{"targets": ["family"], "bias": "none", "patch_size": [4, 4], "conv_stem": false, "layers": 8, "precondition_frequency": 16, "one_sided": false, "max_grad_norm": 1.0, "warmup_steps": 750}
Rows from block 2 of a small image classifier, named by matrix and row number. Rows with one number belong to one neuron. Each number is 128 + 24 x the weight over its row's rms, rounded and kept within 0 to 255. All counts start at 0. Numbers have three digits each.
After each neuron's rows are labels from the 100 images, of 14976, where the neuron reaches its highest value: "responds to" is what is common among them. Only what is clearly more common there than usual is listed. The data: photos of plants and fungi (iNaturalist).
# fc1: MLP up (model.blocks.2.mlp.fc1.weight, 1536x384), inputs 192-287
# fc2: MLP down (model.blocks.2.mlp.fc2.weight, 384x1536, transposed), outputs 192-287

fc1.548:072135088150131107151141132149147123135154139076048129170140104135074128165132156068094132149137106122151078162138120129121121101152105082103139092207203096117139132125125110146129147113154138128088146129118133111107142128083140096132100139149139172138115120115115106109169106157121135114
fc2.548:129094143128148105157128116146079163127100164093125112147125147096162135133126151161178130121105140162159119117169143100180102105108138149147130134134130130135125129115138090153127121114117110150087127131174136127164124109144154134123122135091086156097094152090135151134149133172140155131
responds to: class: Liliopsida; order Asparagales; family: Asparagaceae

fc1.736:149137173133154113120145170115123090070109100159128161149119146144165102143122165138097171161139129110160121127140106120118131137078149153138125136120109130153114117125130133092137118161141115128144121143128145134117114151156122150117189123120130164111166136121142147144111134128170148141
fc2.736:124109108144148113077120126153123131136070100120139109161152150146115105097158162074092153161139127163138093126134111087155120094139149127109176136115105149178130157142114155124121155160139129131138134119145112135157118113118122120144144134113140101118123134114120139128123152128099176150
responds to: order Caryophyllales; family: Cactaceae

fc1.401:124155138117122166128117118141089088179144160119199125122133151130111152129122158113105164127132110164171156107119126120107126125136146140154137151113131102120168110090125162128124133143142142118163064110141160121104115089106100109114123118151117115125111107139099150137145120117102110155
fc2.401:070142149137157100100122151135174147120149178111165132144145085141115105143103115137097137136096130135138146097115157119114152100137184120156121145192133098121129151109114134080117157154141110130148104109136112116110147102087123155127150144098139141166138113182155136149165095119151149125
responds to: class Liliopsida

fc1.730:113116125145134182137111134108150122105163111139151100149149147148123094127148132111092113123106144137112064123117113105155188144125145151134117106150116148129110099154158068124134104110158088144131171177143182116149117114096136129078120163127138097148148112155113109106106098128165100131
fc2.730:105095126158107137141153125109079107104126088159136088163184134134128125109139154131146119143150110149114113167097081091117154135132121125133136120126140102167110117081103129126136167118132151178124142114114116092105119116119148111093079163173153130097150140173131133147105164181146137141
responds to: order Caryophyllales; family: Cactaceae

fc1.542:118134103153141192116159113126110157148111135112104104138172126191150136083126120159148145140172114114166081100131124112145138104092126155122133079137126102140146133133129122129136127122155103192135157159136105154131133114129067149094137149166117076146161144153148131154134095134091110155
fc2.542:086126109138136170107150167104113151147150101144109168110127162103130144138104141158141108115160122118122108126160143138129122143090141140083103134125148139109161116137134058078124126164136131123144124101123102124167135127150118166110183116149132148111116111163190147131120128142098114163
responds to: order Caryophyllales; family: Cactaceae

fc1.283:143150121122101082109173135130151147111113138109141082159170097135119145125133122149094112124206162142116111113132118109121079167083144119165125124127149170135127141171111077114157163138103117173129160136150112096107120095121082132046149107139083090106150134149134115111165121106154092148
fc2.283:119137121129135102094177121140131108092114125078095105105138127136167163115090133138118120111142144106157135092150140144158156126122115125103102108137156137122153112086142116097102124102101117162114103146150152137203117102115125142099090102056121134098156130150137127154155158151165129172
responds to: order Caryophyllales

fc1.96:091137143143102156163123099115133115153114144117099119127141105146113138116119118155142175088146146133148115103128129104133119123137149141144138110100083150131125110153102125132144124141145125158117127150189131159143087107145124124116142157141141103118153104139109115117125167142116097158
fc2.96:151137189124143151120153123075153163153131144103071106124153103155164130123134136130087141113131114162174131099149122145167104121135110118157106108146124130155160116116126135136110070119169109115153090111149176099073134124093121092168133100116108091121112110106114145121122110117123125181
responds to: family: Cactaceae; order Asparagales; family: Asparagaceae

fc1.271:119155148090129094140099098152118110098133188121106136146120126147135157183116067129122145112128129057132124099150129140148116120101121169141128130122146133127162081130084115112118116087114113154066138086177117136123126155135088114158150111131135137145144099116141144088134150124138103118
fc2.271:110114167091144116156133110138096114147122144133120114166130156130127137175127145114147147169145141138123098118167162165126110138137156070118120156124090100173115135130123196145135112127111055117146112120169142111104116153144087134134130126162074128158118129144086173127163133134103143165
responds to: class Liliopsida

fc1.737:134121118188170144131136083112128107139137127159156154118163130146098139114132104115170141139122136142126108080150115150151117144128121153120087156124139125129159120165110157141136117105114120100132097144140135139154144176120134160129103142124139137056157097166150142124108125139105128156
fc2.737:194184117148139135103123136100119118179150070147114158153124109097109140167120104137134147128123118112079158122109139084103145133114089107112156134128128087138112126117140115153050131141106157152142120141097142119106107080136151132148096107122137147123174168119132103113085124128132122116
responds to: order Caryophyllales; family: Cactaceae

fc1.198:199139091162129103139113122153130139148171115127168147126164122151148109119138104149129127113155097090125134138128127137112103124145139107113147110098133108101079092121200135091114124119143123160092141145100126118122154107125134085121158081158154122092175183103128112169134152143174134089
fc2.198:146121131174170067120098142093128144128157123165156127159150141149133113123109097136083122117136123118112148159123156100145170156161079144123144102131114125146144126175167148161132134112167107146127156120073124103133175110140146107148124091039114167154141116101136124105118173116148110156
responds to: class Polypodiopsida

fc1.131:074116109155122153077133117141105150121078144149103130115151155151101095131145111083114110075153120118149139123126147146146093129114135081140136131129153116125123136096148156121123147107110142150165121137110123169149164140103146139153130145129146155142112139096096102113141111124154104137
fc2.131:132150147109097124101139098100123142104143122117134128117124180123160161186105111142102121114100141141133090130149149127095100207104120106114108160127127133125137088111132122055101094108155112139102105139146108154112121147133151146089152165148096118154102145116183096115113139109116096153
responds to: order Asterales; family: Asteraceae

fc1.600:152154125134146137096120088081129139153088080138103124127148084087113128123188144100116173129102143108134129082159134096101105140160094123104139106138125105121124136117132114126109082105112146121152139107171147107117114163186120097102150131118120134124145087143158155119126140128133137179
fc2.600:142109121107135123135131109160178106135131116135113139127165143141119144124145147132105091125082096119125134136146111093129199098151144109139130130150148089118086161124100100096168094140161115149093182129165114084095123165080126134179150074128107103151143108122077110153134095193141111115
responds to: order Caryophyllales; family: Cactaceae

fc1.604:155115187189144159158100135109120098107165108106124078143147166168116141159121091165100131085122145110159098116174142139111140136151133139130137121145137101130159124127112119142145083136124141115126164083123129134081092120115086130125139104171157122113104097101136120069104156161149087095
fc2.604:139124163101110112158107140157149124128146115145135118174117104093161106110110118174106131154135154092175155127151137152104131128122132093144163133148074123140156114214133151084154081130161090142120159151116107122120134162140100168114143137155110122146113102163099123121142158159174107160
responds to: order Caryophyllales; family: Cactaceae

fc1.434:116129138126127205123169108107141133099129136128087123149131146131111129102157106115132112128165133163137128157154102116125134111131154145149153083136114083165124183100105076149101139122143137141144170139166100111101125127110142118151158104151165118136098127115118124125103072130129111158
fc2.434:097103104148127185142147180118131111133153130097082114148134143131116101112129146103081165173118194143160131094120084128177111111104145128080127124148130137145094126108092079118136161150134110101150124144199152104110140146168159146126141134086137109114161125168165141122131102140118131118
responds to: order Caryophyllales; family: Cactaceae; text has "cactus"

fc1.253:126126126123152127134146158133154120160096084173126106124168111151132167127103146155105133158116128123153107149127125131122147148108084174116111145140109107134133112134149116146129137122123089168139147147152103114152111158107142129117098122133087103143071124112116143128119164153157092114
fc2.253:119153122109142104136133126104140112139115143131109110119151084092133139155138151119161092157086133108160117120144176143142105127109181115135152129136129119176144137136097151126121127138103106129103162128111131132184123160103144135147152119156079088085138160146151138135124108118144136122
responds to: class Liliopsida

fc1.726:140133134172118143149167106103054133131132144091131139146135164110148093091107139159133122145125153147124181152135135121109123130097153084127139137119143123091159083122153144161147105112156143187139132155089144100157092129108145154123134096121138109116155187126119109111121194093108183074
fc2.726:108167128105109097123157159129127113137108103107168089130109130140175134103121173129173117158087113122119117142129152119180126134131119131185138089146133124085093124122146157121125124106080125180134138131116096133147175142129150143133137079159125133137140131119107099150116151144138136067
responds to: order Fagales; family: Betulaceae

fc1.609:119158107110131131148093121105158082156141083109122117116083154147097145124147128125106151104151126129167115076105093119132113123109134112122152154125145176163170158115139148133124124141132122146138148153140152118099126109099133139093086115124104156091130098128157115136141104110075124142
fc2.609:106089125091117131127117116129185121076106087127155129118140131115121119138121162109105070139118096128115162112120141130121139097139152125098142111129174131127093115148081111128115128127079158072145110168072155103146100141088143125080112132079110116123131135149135124146145109124129097095
responds to: class Liliopsida

fc1.509:123179150132082129123112102161145140146108114176163137121120176128141146113155137107140148115090147127101129143165090132096097135154157118148107122164130126152144151118130104158113113080134168080126152137129129112142121122131133150116108174144135084125134109101121134110126104168144128104
fc2.509:112100116136115166086149151139116169128114076113117116105132178142101174087084128120135129104152103096150105089100134091158113147150133135110117125182163148116122173137168098137092117150138123128119139154121145136137113124154135123152118156142139148166118118135148150138151097152127110119
responds to: class Liliopsida

fc1.767:097118118103134147174119113135161075136137110127111117124149117140167104120170106095125119098153085128129134150134101133165125087190107092122136118134116092175105154080128128131113149127146136127106146121123125124143108146115148135106141161097138096130122102144130138153174124087124135133
fc2.767:145121151146196143133106110117160107128143143096109106129126136125103094123181120122109159151160134131155138142131164154167134092105123116119148130209114131154108107138133163124146121127171148175129113158159126130096114165156118108137178155053111132121133118109111151124149107126151110117
responds to: order Caryophyllales; family: Cactaceae

fc1.262:171173147124133120109092144111119154146106129148137084122110136143134097103104123099146093115133127091167128149144089115156149111119117073137097121146159122126090085108082118136112151163094085094161120142139146110121096096147099126106163146152104119157136119145151142109107196126104096135
fc2.262:144139147130096131129152138163162168142137169151115061122144137139133121117169108126100100144105092121148179162102143168121114107120148135121126072156138144093132140146125117142128153110097097129168112183107119130154136154133136164115135119110122108128107113091127127158075104112136115085
responds to: order Caryophyllales

fc1.236:132131128151113141118119139114131127131150150093113138142135146149105126128146091101121131108141163114145113134161183167140146140167130175177129119122154091124105145161103144136118143145166140114103170142091092152122115098147160097132122148126161134135093173144146163143141128118094108146
fc2.236:135122108144141119152130124099111140158134114112171121109122153124138119131123170128106102155134147139161113137125144138163122103103109138142122074115076131138158153124086129108122115146116146128073173102104157143141136136124180140092170073129082122076108097124116149118161074132127101139
responds to: order Caryophyllales; family: Cactaceae; text has "cactus"

fc1.447:106138099134132152091169121121116144144131129134103131095133091096138149142078098127120130090155115115133171100098185158109128119118122112138091108115115154109102098130147128095137126089116138168090145108143138122125119104081155162120112172141150148129134119100158083093121104105108126114
fc2.447:153084114109129140149139107114150093116100151173105133135121130131143136154135125159099102088117138101126150141098093133148116165095120147095122121134150132094213109187115140154109104152131180125101105059145103081162181108141135134119125137205177128116200104096114106135172116094106128126
responds to: kingdom Fungi

fc1.180:172100114121170146114155152107119104108113135098108131120140152137175083087118128093116158131129130167147087123136126087123157142163122114153136107142125102137105102107095121135135154090129109158074117145139146123090156149133091163064123137092122094159128120078153117122160145157132157131
fc2.180:171161101097139117176148173139108134157140168137146083139135152121159121151156146126114175162129106106133123165170173068150126131129122145162152072143130089152106127098108121148138144132140161097115136122124154133115157127132183124147093128051109119091144110142150154115103172107114121168
responds to: kingdom Fungi

fc1.43:127116122155090119133149140140129138092114130121114144176076060137123093139124091131095145112180179071128130121143168145134120124117122133135107139142158093142144148143113116109142106127163063142125133132119155084150124117106145116120148122153124125087145114123109070110170129124110146156
fc2.43:130173094129159107121135121145142148125095113125135153128122117111142145126134102134140187097136130079142074111081142114135139116127112111109044105098142123143128044117153137067092085146169106142175150135128100153177103116124135111107111092151112093103195059130153167098111123109164124157
responds to: order Caryophyllales; family: Cactaceae; text has "cactus"

fc1.217:140156156165163148115080145111115141126139110110143084144138102113140105126138113137135128153108173131083109159135155121126120131151151134077089113107148128139142110131109146130086130106145151153106144111128119135173123163125100090145163122143120108128149100129128108119079118127138121141
fc2.217:107124165177178128112114080153129103125140128120126109133136131159170146100159128161105152171106144136126125118150147086118101114133143083091108116104107079151101149112113154088119146139108142118140164143156127141126136134080094127103156093097131121103150119138101177138125134120127119103
responds to: order Asterales; family: Asteraceae

fc1.582:119094118122112121131106127122144152137130150108141107137086114093091171149130102170124162152137122130141134115128141134067138129164129120119127135162157122122161111090102148177159124145114184158138114110091079116113121115136162140138139161139114154180131115077118117103137104156100122138
fc2.582:122072122108160163140125136111107126129121149112091143121110111103183164124143120139199104155107139075104149104118131131100078141116165145160120177137105113109160129132061138141103121105095107094107087107149101126130108140122138130134114170114128122121143138142158138192139098091135102134
responds to: class Liliopsida

fc1.433:134093133125119118128108122075120147143130113153144090146132133131121110141102115109152155123117104112141133148131102124143100140127127131110140154159124129155119147159117111145126149149113101120157117139150158148105125109126130134087185120134133136100089167178095153112121143171186128156
fc2.433:133180117131141106145137172144129112145148153156113104149153144151124124179107136139066141111126115156132151112151118115174125119103108151126124150100148165149099145117126130124118122142150072146118120178138116138127109153130132126097142115117104084171091145084155148066134131115109087108
responds to: order Asterales; family: Asteraceae

fc1.757:108114116155077135121173135155119153089166168127154123139114094153129138103112116138126107130107126139121151098136118101121127129112146108097128140129162147111137167109145147124092150121129123110186118152159101126134176090104107096116158154141128103108106126118143095126114123155117074119
fc2.757:106141114110122084131145115129136159150123139141110105121108148129114104135132116141144169130170173114137140095087115104164117102090140138100145184137129193134116173099102091135130128141142061118165107127166119139108145147108137117124147101048099167129140095123100093158115163093134134134
responds to: class Liliopsida

fc1.589:101095121174123128132156116130086147096147128092149127119109133092131107047118127137121113162111154113114117144155142138123132129120172093121127113097087134079133105124131118120163123100140110154130136153125153111122082134099119158112159155103110131121108170114127111109088147084146150115
fc2.589:081136127144109134110156121152150119106096111128184094165157110165191146148151160117153131195119106103115143131102114114149127155143131115190130139154141129145112136140145122138119169111146108118137112123122108153111129161112156103139117155123146152096121135137118129134098079153131143092
responds to: order Fagales

fc1.636:125111122130154165145104085162135125173131094130098130124181124131133126146118141093162151121105133101177137121156140118118094109140126125106114118107137134133121110122118139125099164130089132175127144131162130133127117134151132074125116198158125135106113167115105148148140145106118125163
fc2.636:085096140107134146094135149108164137176119114106134108132140099101135141146146148108114116109163144088137131151153146185121120106122126141147091152137147065091137123127102122095130128155167134150147103144122105147145135116088152147168164096178138136169159118154127109134119121099138116157
responds to: order Caryophyllales; family: Cactaceae