config = dict(
    arch='vit',
    model='image classifier',
    dataset='photos of plants and fungi (iNaturalist)',
    train_examples=90422,
    image_size=32,
    crop_scale_min=0.7,
    horizontal_flip=True,
    translate=0.12,
    rotation_deg=5,
    targets=['family'],
    num_classes=120,
    norm='layernorm',
    norm_position='pre',
    activation='gelu',
    mlp_ratio=4,
    head_dim=32,
    fused_qkv=False,
    bias='none',
    qk_norm=False,
    parallel_block=False,
    inner_norm=False,
    drop_path=0.15,
    patch_size=[4, 4],
    conv_stem=False,
    layers=8,
    width=384,
    positions='learned',
    pooling='class_token',
    mixing='mixup',
    loss='cross_entropy',
    init='kaiming_normal',
    residual_init='scaled_by_depth',
    optimizer='soap',
    beta2=0.99,
    lr=0.002,
    beta1=0.9,
    shampoo_beta=0.95,
    eps=1e-08,
    precondition_frequency=16,
    max_precond_dim=1024,
    one_sided=False,
    adamw_lr_other_params=0.002,
    grad_clip=1.0,
    steps=15100,
    batch_size=192,
    epochs=32.1,
    lr_schedule='cosine_restarts',
    final_lr_fraction=0,
    warmup_steps=750,
    weight_decay=0.2,
    adamw_weight_decay_other_params=0,
)
Rows from block 5, named by matrix and row number. Rows with one number belong to one neuron. Each number is 128 + 24 x the weight over its row's rms, rounded and kept within 0 to 255. All counts start at 0. Numbers have three digits each. After the name is the row's rms in percent of the matrix's.
# fc1: MLP up (model.blocks.5.mlp.fc1.weight, 1536x384), inputs 256-383
# fc2: MLP down (model.blocks.5.mlp.fc2.weight, 384x1536, transposed), outputs 256-383
fc1.1269 102:099137106110139152107132134123133107069099157136093151091093069125127168144099141147135092072115135099172161128139136117154130120128131167110141115132098118112102133103148099145174132137125127132154128116163096099152104151152114149119159121090126135073123165154088112147146103138176148146130149099159114103162122123153151148131149103120130170133132125143175109146093141143140055125115
fc2.1269 103:171136129103153145139133128114107127133161116110000084112161133109169126127117123136115166106150151138137145167150142118142100138128159106107116090148103101095131121092113129163108141127178091125145141125131068144127122163132103135103132171105141090139154118148118122146141060148123101108163098122135101121142131109125140124103173152129141149139157133140109114087092168109145121149147
fc1.1270 108:149152092150118120165118151145161126106092162129150127106143131143154101120153120112144128155120124149103155133112129159113136122125110137156116087105111072119143161134133141129128151148124120128135121148157135116098104123127102154131087117103138154149122127129144110141120096167133109135142132150122140176118125145176098135110144112147108105114117138075084150126148086144149114139100
fc2.1270 094:107120126151144100107109168147122137115146092143025092125099134140133132132114136124122121173118150094161131131160141108096099118114148092149133102100132099138162181147156152093109127146136125141121114142105112089105133072113174099111104143129148107127117156142104164167144092123134113156088161144099150114164140145148112149131129097138092125144126117159112116141141099099147100075177
fc1.1271 072:146126099117172112118139161152111125140180093135115156117130084134097112129103154127115115109148174105130157123133139148132167173155128142117149092134135107179076108149145149144084149123138123142127140139139147110124119111122170091148091082164125143168130093106101163169152172118157133159140093129171092078139126138129093122121150170114109133092151127150147135086121141125150119131085
fc2.1271 081:097124123126111107152133109150104132118113134114255130129111124119138121148113104117143123145112121121107097096120153113146123137119127118136099115119118145100141111131138116142107116109122113127136146138120128135122138130117110115135132125130125122132149155116135090129128134103135141133125148126140109138122116158103110095124110131132125125120129134114144138150133123106132115131108
fc1.1272 104:134144165093143130145113128147130104126148110104141182128127115140142173119152150126122083105141128127132076097148139122184151144128134133121141153103133123154127144114120149151163111130120112079097094146099123141137122124103067141082111122098086109142113112079129134100114146144094083122155091081127104140157150100150144140109142136112146142119105115128155086117075123122151148136143
fc2.1272 106:126176138142095127099076181155156142120121119111000142129114100129111126130097109109149126139163098143132103108124118139107145127118115100103135127111143122108142147104139138120095109105142120112133128113123117112132132154127123079127115125121125117133122132112123123161119099154128125095155153127149104113112144079128091159096142155137134150116119105084150114108143107129133120099170
fc1.1273 081:162116099131155133119142139118162154080147117143061100080121173118097159097124134169169089089149122109141116084167115121168116151138153150102154116105085116112127164130105152148140114137163148150107146140171145111113158115115134111164111125095152136156129140122074122115154138087131113117125110117154097063142125096124120134142151113129121088109110099099130150102107100097139138138153
fc2.1273 108:134118134124135115120141131095162119127141115102000144107134132113161121108114147150138136149135123115123132120142141119114119137098108099144161137144123117095147150123127137136124149102155131150109115134102118138143148099160161122120129141124108122131139109101142149135130131124115159131140123129124157112124138116126092123124131139107142148137122136110153104110152152096147157133154
fc1.1274 108:101151130084162120167095103091135125140119174148127116133133147156095097112136144112189158125101124128129142127093115170141143149130159164150104107157104124126119147165166146118151141190152104137154149129137138175138142102138120139140159088137094134124130154093119186142139151144170128111086129114142151143102108164145150103127122139183139101146114108146156118125122146154121135140161
fc2.1274 097:097152094110125130151136125111120083132147152161000108117108146089124140145125149134095129130131099121131156123147139084097167131096119112106105102130126132161156141106102123139135125109142125161119094138114132112104177140134118142135136085078132153104150146158133134148095096118051121112135151174137134134136142149142119112145106130138149105118146146118143159123163096106142110123142
fc1.1275 093:148136144142148112107089141153145157140109132154040113127135091085146167125117118129120083118152174093168134131111103123138152129141157160098084131151105111150146128112114113112114168148131173171132116097166132141104121154123149142150137119136136130153097116126152161133122134142097088152140135122129147139150151131111139147148130123144127095125083123098125149118130146121130131147102
fc2.1275 098:115075132122112134124141122121129124084133114150000166119116145140120171120124130109151140122131117139122152120147128111137137116105122111144150152127137140108124109133118157170131138124142124143120145151086150152141128106112123119104102083116098122109124145171149149079117172143092128124183131089149119121108159078116119108119167132106155128123120106114156120115144105092139133119142
fc1.1276 098:126108122136130110164153148150131123116107127122114147117108133148160103149127083127149128153157163156099133114195155121100119161053125108124077110152123134142131098102116137129110150111118123089147116136164090099145122114114104130116140100124114148093152152096124166141125078108118121137155111153098158129148105096144158140147153108116107123159114108142141132131105128143115134154133
fc2.1276 093:180128157119121105128151127096106111136192154118000164123121121145152157128104138095121157121113122131105116155118132135159093142109139138140095151118128115123124139106093136088134150135122156134111134130141110138156102143152150113115118152136131137164134117138111164131126130149121131109183153141112137140104141068085139130129136135127152125156120140086120087121112119112125098138164
fc1.1277 106:133120139100163114138111090161110113124111110103124106156156140095137132136116130144119109150133119161122103144156115174157110119171111088103147143112137164123113177066134167157145162127116100126095160149131089125133129130161123099133164125151091152147145120102074116105126105128116101124131091158131164091127123147194178119112134096111141171137116152122155121104136124139081139088149
fc2.1277 102:133129128130132130097113115135124114127126113094000163117112180128106168144106124128170100117134129127133108140099116149130091179153141117134135128156123118118117107089148139132116107115108146104128139117156157143127130153133116128145132130122147106128120084154109074130147140151096115166088113160166124119167133137139133162099150166145117126132082097118101118131145111158121153115131
fc1.1278 106:087146135135096080144129115125142127137104162138138105145150087188129110130141095128172133123122162172115117095104143124134125124168157118165143140112130137129149086150148128167135137133125110143104138124155135147112133124124082125163144163120120114122162124067131132145150101107132129134123116192088136137158131165155162108102141138169122138163134123111158133091097122158133111166127
fc2.1278 100:074147107144124107115075147142133128120138074123000090136157130177171155146120097143121104081108159160142123157131132110093109111098145095129093103121096144108125140150105143158161097116105127147111147144104142119116160132132141134093093113179106142113136099097136108108109118110115156125115117117133108082168141123132131138118109116132145118130122102127167168144164127137110132171125
fc1.1279 102:155113119174111174087100126168139120123100149138122117117118124165109126087120122153153157153155162088121114076132146122174103159126113140132131162139116092091127127106132161182122131163109153169121119144109130213157125142137121147150143094138146145174138159132156159107127119089144104110123122118156157115101096103107145138143167091135127120140133129090102119129105112124111083103164
fc2.1279 094:138144145133173140108125116099116117125167141160132101104165135091102094136138112118161113102141138154129146108157132120119085152145112142140115133122108134119106102119122098112128132108158158125161149128114127165134164137141146140161121151118106127160100131119140142165131184126134090097121178159093102097153133125139112159134095129193113144100141153101137126165100163134140099119089
fc1.1280 106:144124155116147135129124127092134145101169100119136169129128090151168150127129135121109155139113108125150095108119118128174124109135117115157102146172121141132116165185117133166144160093107111120100104140112093061190125172108125126127118127114132130146125112102103121147168109094124158110124148118094099154131189125086136078098092149128158110113151137131139136082097165110101144138128
fc2.1280 105:147087160136093099082101075147128117147154130126001111144114099083142130110159124093156153148095110124128115140139157110140145127135164095112135088163092159131138148125119097083084163124124119131157122154151090144093094147133136155144134114116156129149123127134133123134124162134131088111126131073139150118113149101104119142090146117099135109130138120106108147094129155114136135148123
fc1.1281 094:129107122148144156133098140136103113128118160114115136150135100133142137119123129200156108079120119133124085125153128128152135159170107142140112143129115129123073132148100112103143127141116098109137086144110135194129081115090138127133136166162119085137068145127140138144138160148072121142140161136169072120165158126110150152152120166098110136155150167157128145147097100175131116139087
fc2.1281 104:159124128140131117134130135136123163157159117119000143122134140119171145145106136143142145131131139131131118122125116125130127114119119120116123124151137120124180122116118121108101158099149145106115132126111114135115126133129145138105125120113127123143105135128143118130129152141106138108150119130094130126108112127116119117132123137145110164114121123086129120079129087127142126134140
fc1.1282 074:119133131131160128142149183132150073073177127093041130091109151128129173105096129161172115096148122097129141163105124165178167123110134134108177124126141112141143138087095166161125117094149102141107130159181110159146123110116158149113079155106154138125152096103155120120177147091122125166194110098162087078157112150116146113113119150121115153129078093141131088118132152143109136163107
fc2.1282 103:149130131153122127095147134125120130114150119124000151088143138132143154121155102148153133110122153118110141123143126144114125135127149106153137151148145136116142155107096124166120133115141125158108114105122137139145143121153128132133118134104147129132143077132116133126140153145104123123162139126117148105123106105121137129133137133114129136144122121119121120101129146111118121109133
fc1.1283 102:125103145116157119112191117140113123078174166137166131103124113096105096137124144123112129074117100131132112136148112147155112064134120055111138150084146167092124150068118123146138134161124108126171076151131097097129107130159105120159149149112136147143134099091105094125162093159087104116102157177105164105120121164148124095141144145113109114118091129136171160111139113132143146129113
fc2.1283 097:161106098102136134115138124116141103116146146111000137124087118134081164110140106152106123121137125106156113150143131092109121117125156147124159151118143152126166132087142153132143136084167131140142119130153140142122160126125105103149133135121127144144119124131158122102115126158135150133166163192127104125109178093134176134120119142140140111124119119164169135113101135110113160139143
fc1.1284 109:200139159114078144149173120136120139157152152111199134131118132139147132113084148128139165128080130085177117128104094154137136168128151114128111118141163117113155108136112113102124117105161166101146190146138104061131116145136144128107149156104138136132104106139146131129071099128146131102121126115093162153107152140147106125089077115134110125108133164127150081111158125158106153122113
fc2.1284 102:135142110131162146152128136125144098126128110155000131139180114120158130122168158110095194119139111126127119125150160132140158165142105130123088152158146143092185149148137120140115151128125122118131148159176125100103140160118121127148155108143139128183127121147126161129138133145107165150158116123091139082116129135067103135108149103096124166133117149129157125134148105194162143129156
fc1.1285 103:119138144128110191104181098116107110147121145112163153102140155115093095150132112135127157121166119058128145181162135124168116156119118127145095143113105077107156100099143139099138109155122150160165152120128113153173118111117109086108124154134121085136096131102132156122120125166103157137100127173112112130109099152120152148113120140150105112107099127118156175144131137160134181109127
fc2.1285 108:163129141091136132120134121130158090146142116138000152115114116130108124131109121132115138092123110141120136144152135119158131141146143128119144151132127155130141183110129109132126112139119134150108182138116116125148153133111149138136130123153132138137142135134146155133097123146125108118136153106145090130126113108131119095164122131125113126138134104115134159146167100144142134117141
fc1.1286 098:172124107106110113125111111116134141096093107145128102132172165132140124152125138111164118101078130128145087160088115113134179131155081143128167145118105113131138081097154146143110103148096141109148086103087109096145126127100126108186119161108162104085097184132120135123161164145112124102100158105160135120087128141141106125147096173161131100167172133106168116106124170158178134140163
fc2.1286 098:150155125107107138148124120133131137101122117116131154110135144115086123129121150124152137133141132188156138105122138118133123114119143129121084140103082116113097170078098105133132124124102130143116134095183123101082128116104169144128104115119106127099102161150133143154130185185167103113115121122109117097127164147103108083152102108133123109097128130105172137137136095126134122133114
fc1.1287 099:123183105151142141098114155114154133145131130121178166131151120104148137068090134117127114136155085127187119094091100154121087145107128141169119117094144116145167118114148081133130124119118126136120160123081115144146144122106140138163134116162129078105136114112071155119137156131152138141113124121131105171098070122146120136137081119137103085110109129137144116135138140126145153151140
fc2.1287 099:167139138131101128152108140121177120113137133140000175132120129085127118165118180118165116104125116161094166140127122121069157117127128123141122105124135140145143068131128077116127111120174141161123158102160130141101081155176167125131115123104108097094140109123123114125142148168144085116131140121143123129118137140129104161099164062148154128115146123138163136111131119143143112137164
fc1.1288 104:095100163159130104166116128081131142116132135141147124117176090098114147137124094148096148120087136140124121105162098175150137153100176133113104114143115138190129096155155123138103142158115133118111121146136131169145123109126164123161104130158162158116131115119137141148106104165087108146116111170108105173148109136124075132115109141137147094081162109131107122119088151157102178092133
fc2.1288 101:129149125140132148078097123130130089139155177115070141119127127117150084119114131150154102162149107122131132115160138173114116141163120103083092144138151147113088120115109075110142141135093137126089136118128107122139095155107133152174171122133154121104068125135147051140135147125152123150118145108125140115135188138111114107133120092163145128146146137115113110146077144146116162122129
fc1.1289 071:139106134129127164167134158111134120112168119146037104116096147095091149119085157166161096143154125081172138137131111119192143138096128154119159145106107110122081156119141155136170109131116104167105152141156134122158119122082119129145093134117124142158132102143136137139186157086114111139170142146163102107123148099144131129127171145142085114114094132106123148056153155128152130147141
fc2.1289 106:120107119126130112126140154109132117099152114143000117120139142107146114130126139155121124116125139126113138131135132118131116132122120104132143140158141123129162155128127132147118138124157113157121124139097151129137130107137138114120110144117120115118121096124125154138107133138123139123166132128128151135148119111148105129119145124109133159115108123119150126114128128118136122123140
fc1.1290 111:111089149152128156134123109106175124101136127128140099151149132140114138135088140100123143106138122139158128113167135140102112121109151079070081164073141176121131152135154139107082137098101177094172116135141125124143110135147141152138097123140112144164139141155105205119163121184100100127128144115108134096102142119096114166082169118121136113122099130118160145143132118176136113140132
fc2.1290 107:134128136123085115120147156096111116127121097100000200132118115166130106164132155114161175101074110088100175120119110115140150096122116133124125153100098112125122131109140142130135144089095136128119127113130136075099109141129130174150103133122144149133122137137184127105123116167102095117094204138103115106127128096130128150116122129131108135151118147175150136122145153153124130158136
fc1.1291 105:136117105145147163116086110087163149171128080088120151107079163124153109125118112150120118157104168165134134089156148132177094155118092112112166165124126118178117108138135136135146146113102159124142132149105123096137121075144166116133069118133130122134159148134108113131112100113072087101138108116152143173128087146165133132133147158157091100133099152113123138130129062092121111094133
fc2.1291 094:134132121110104106160119174123133184100130074160098121119132086120132139181093120102083114116176121137077166124080110091119135156143114074121097113106192130183151167102117125126124161152113125132114104115091105149159160086126153113116132115116118124124118134103119114121138129106126133148126124147070137127152157112134122122137112107135104171116140099118126129157111111088162105109124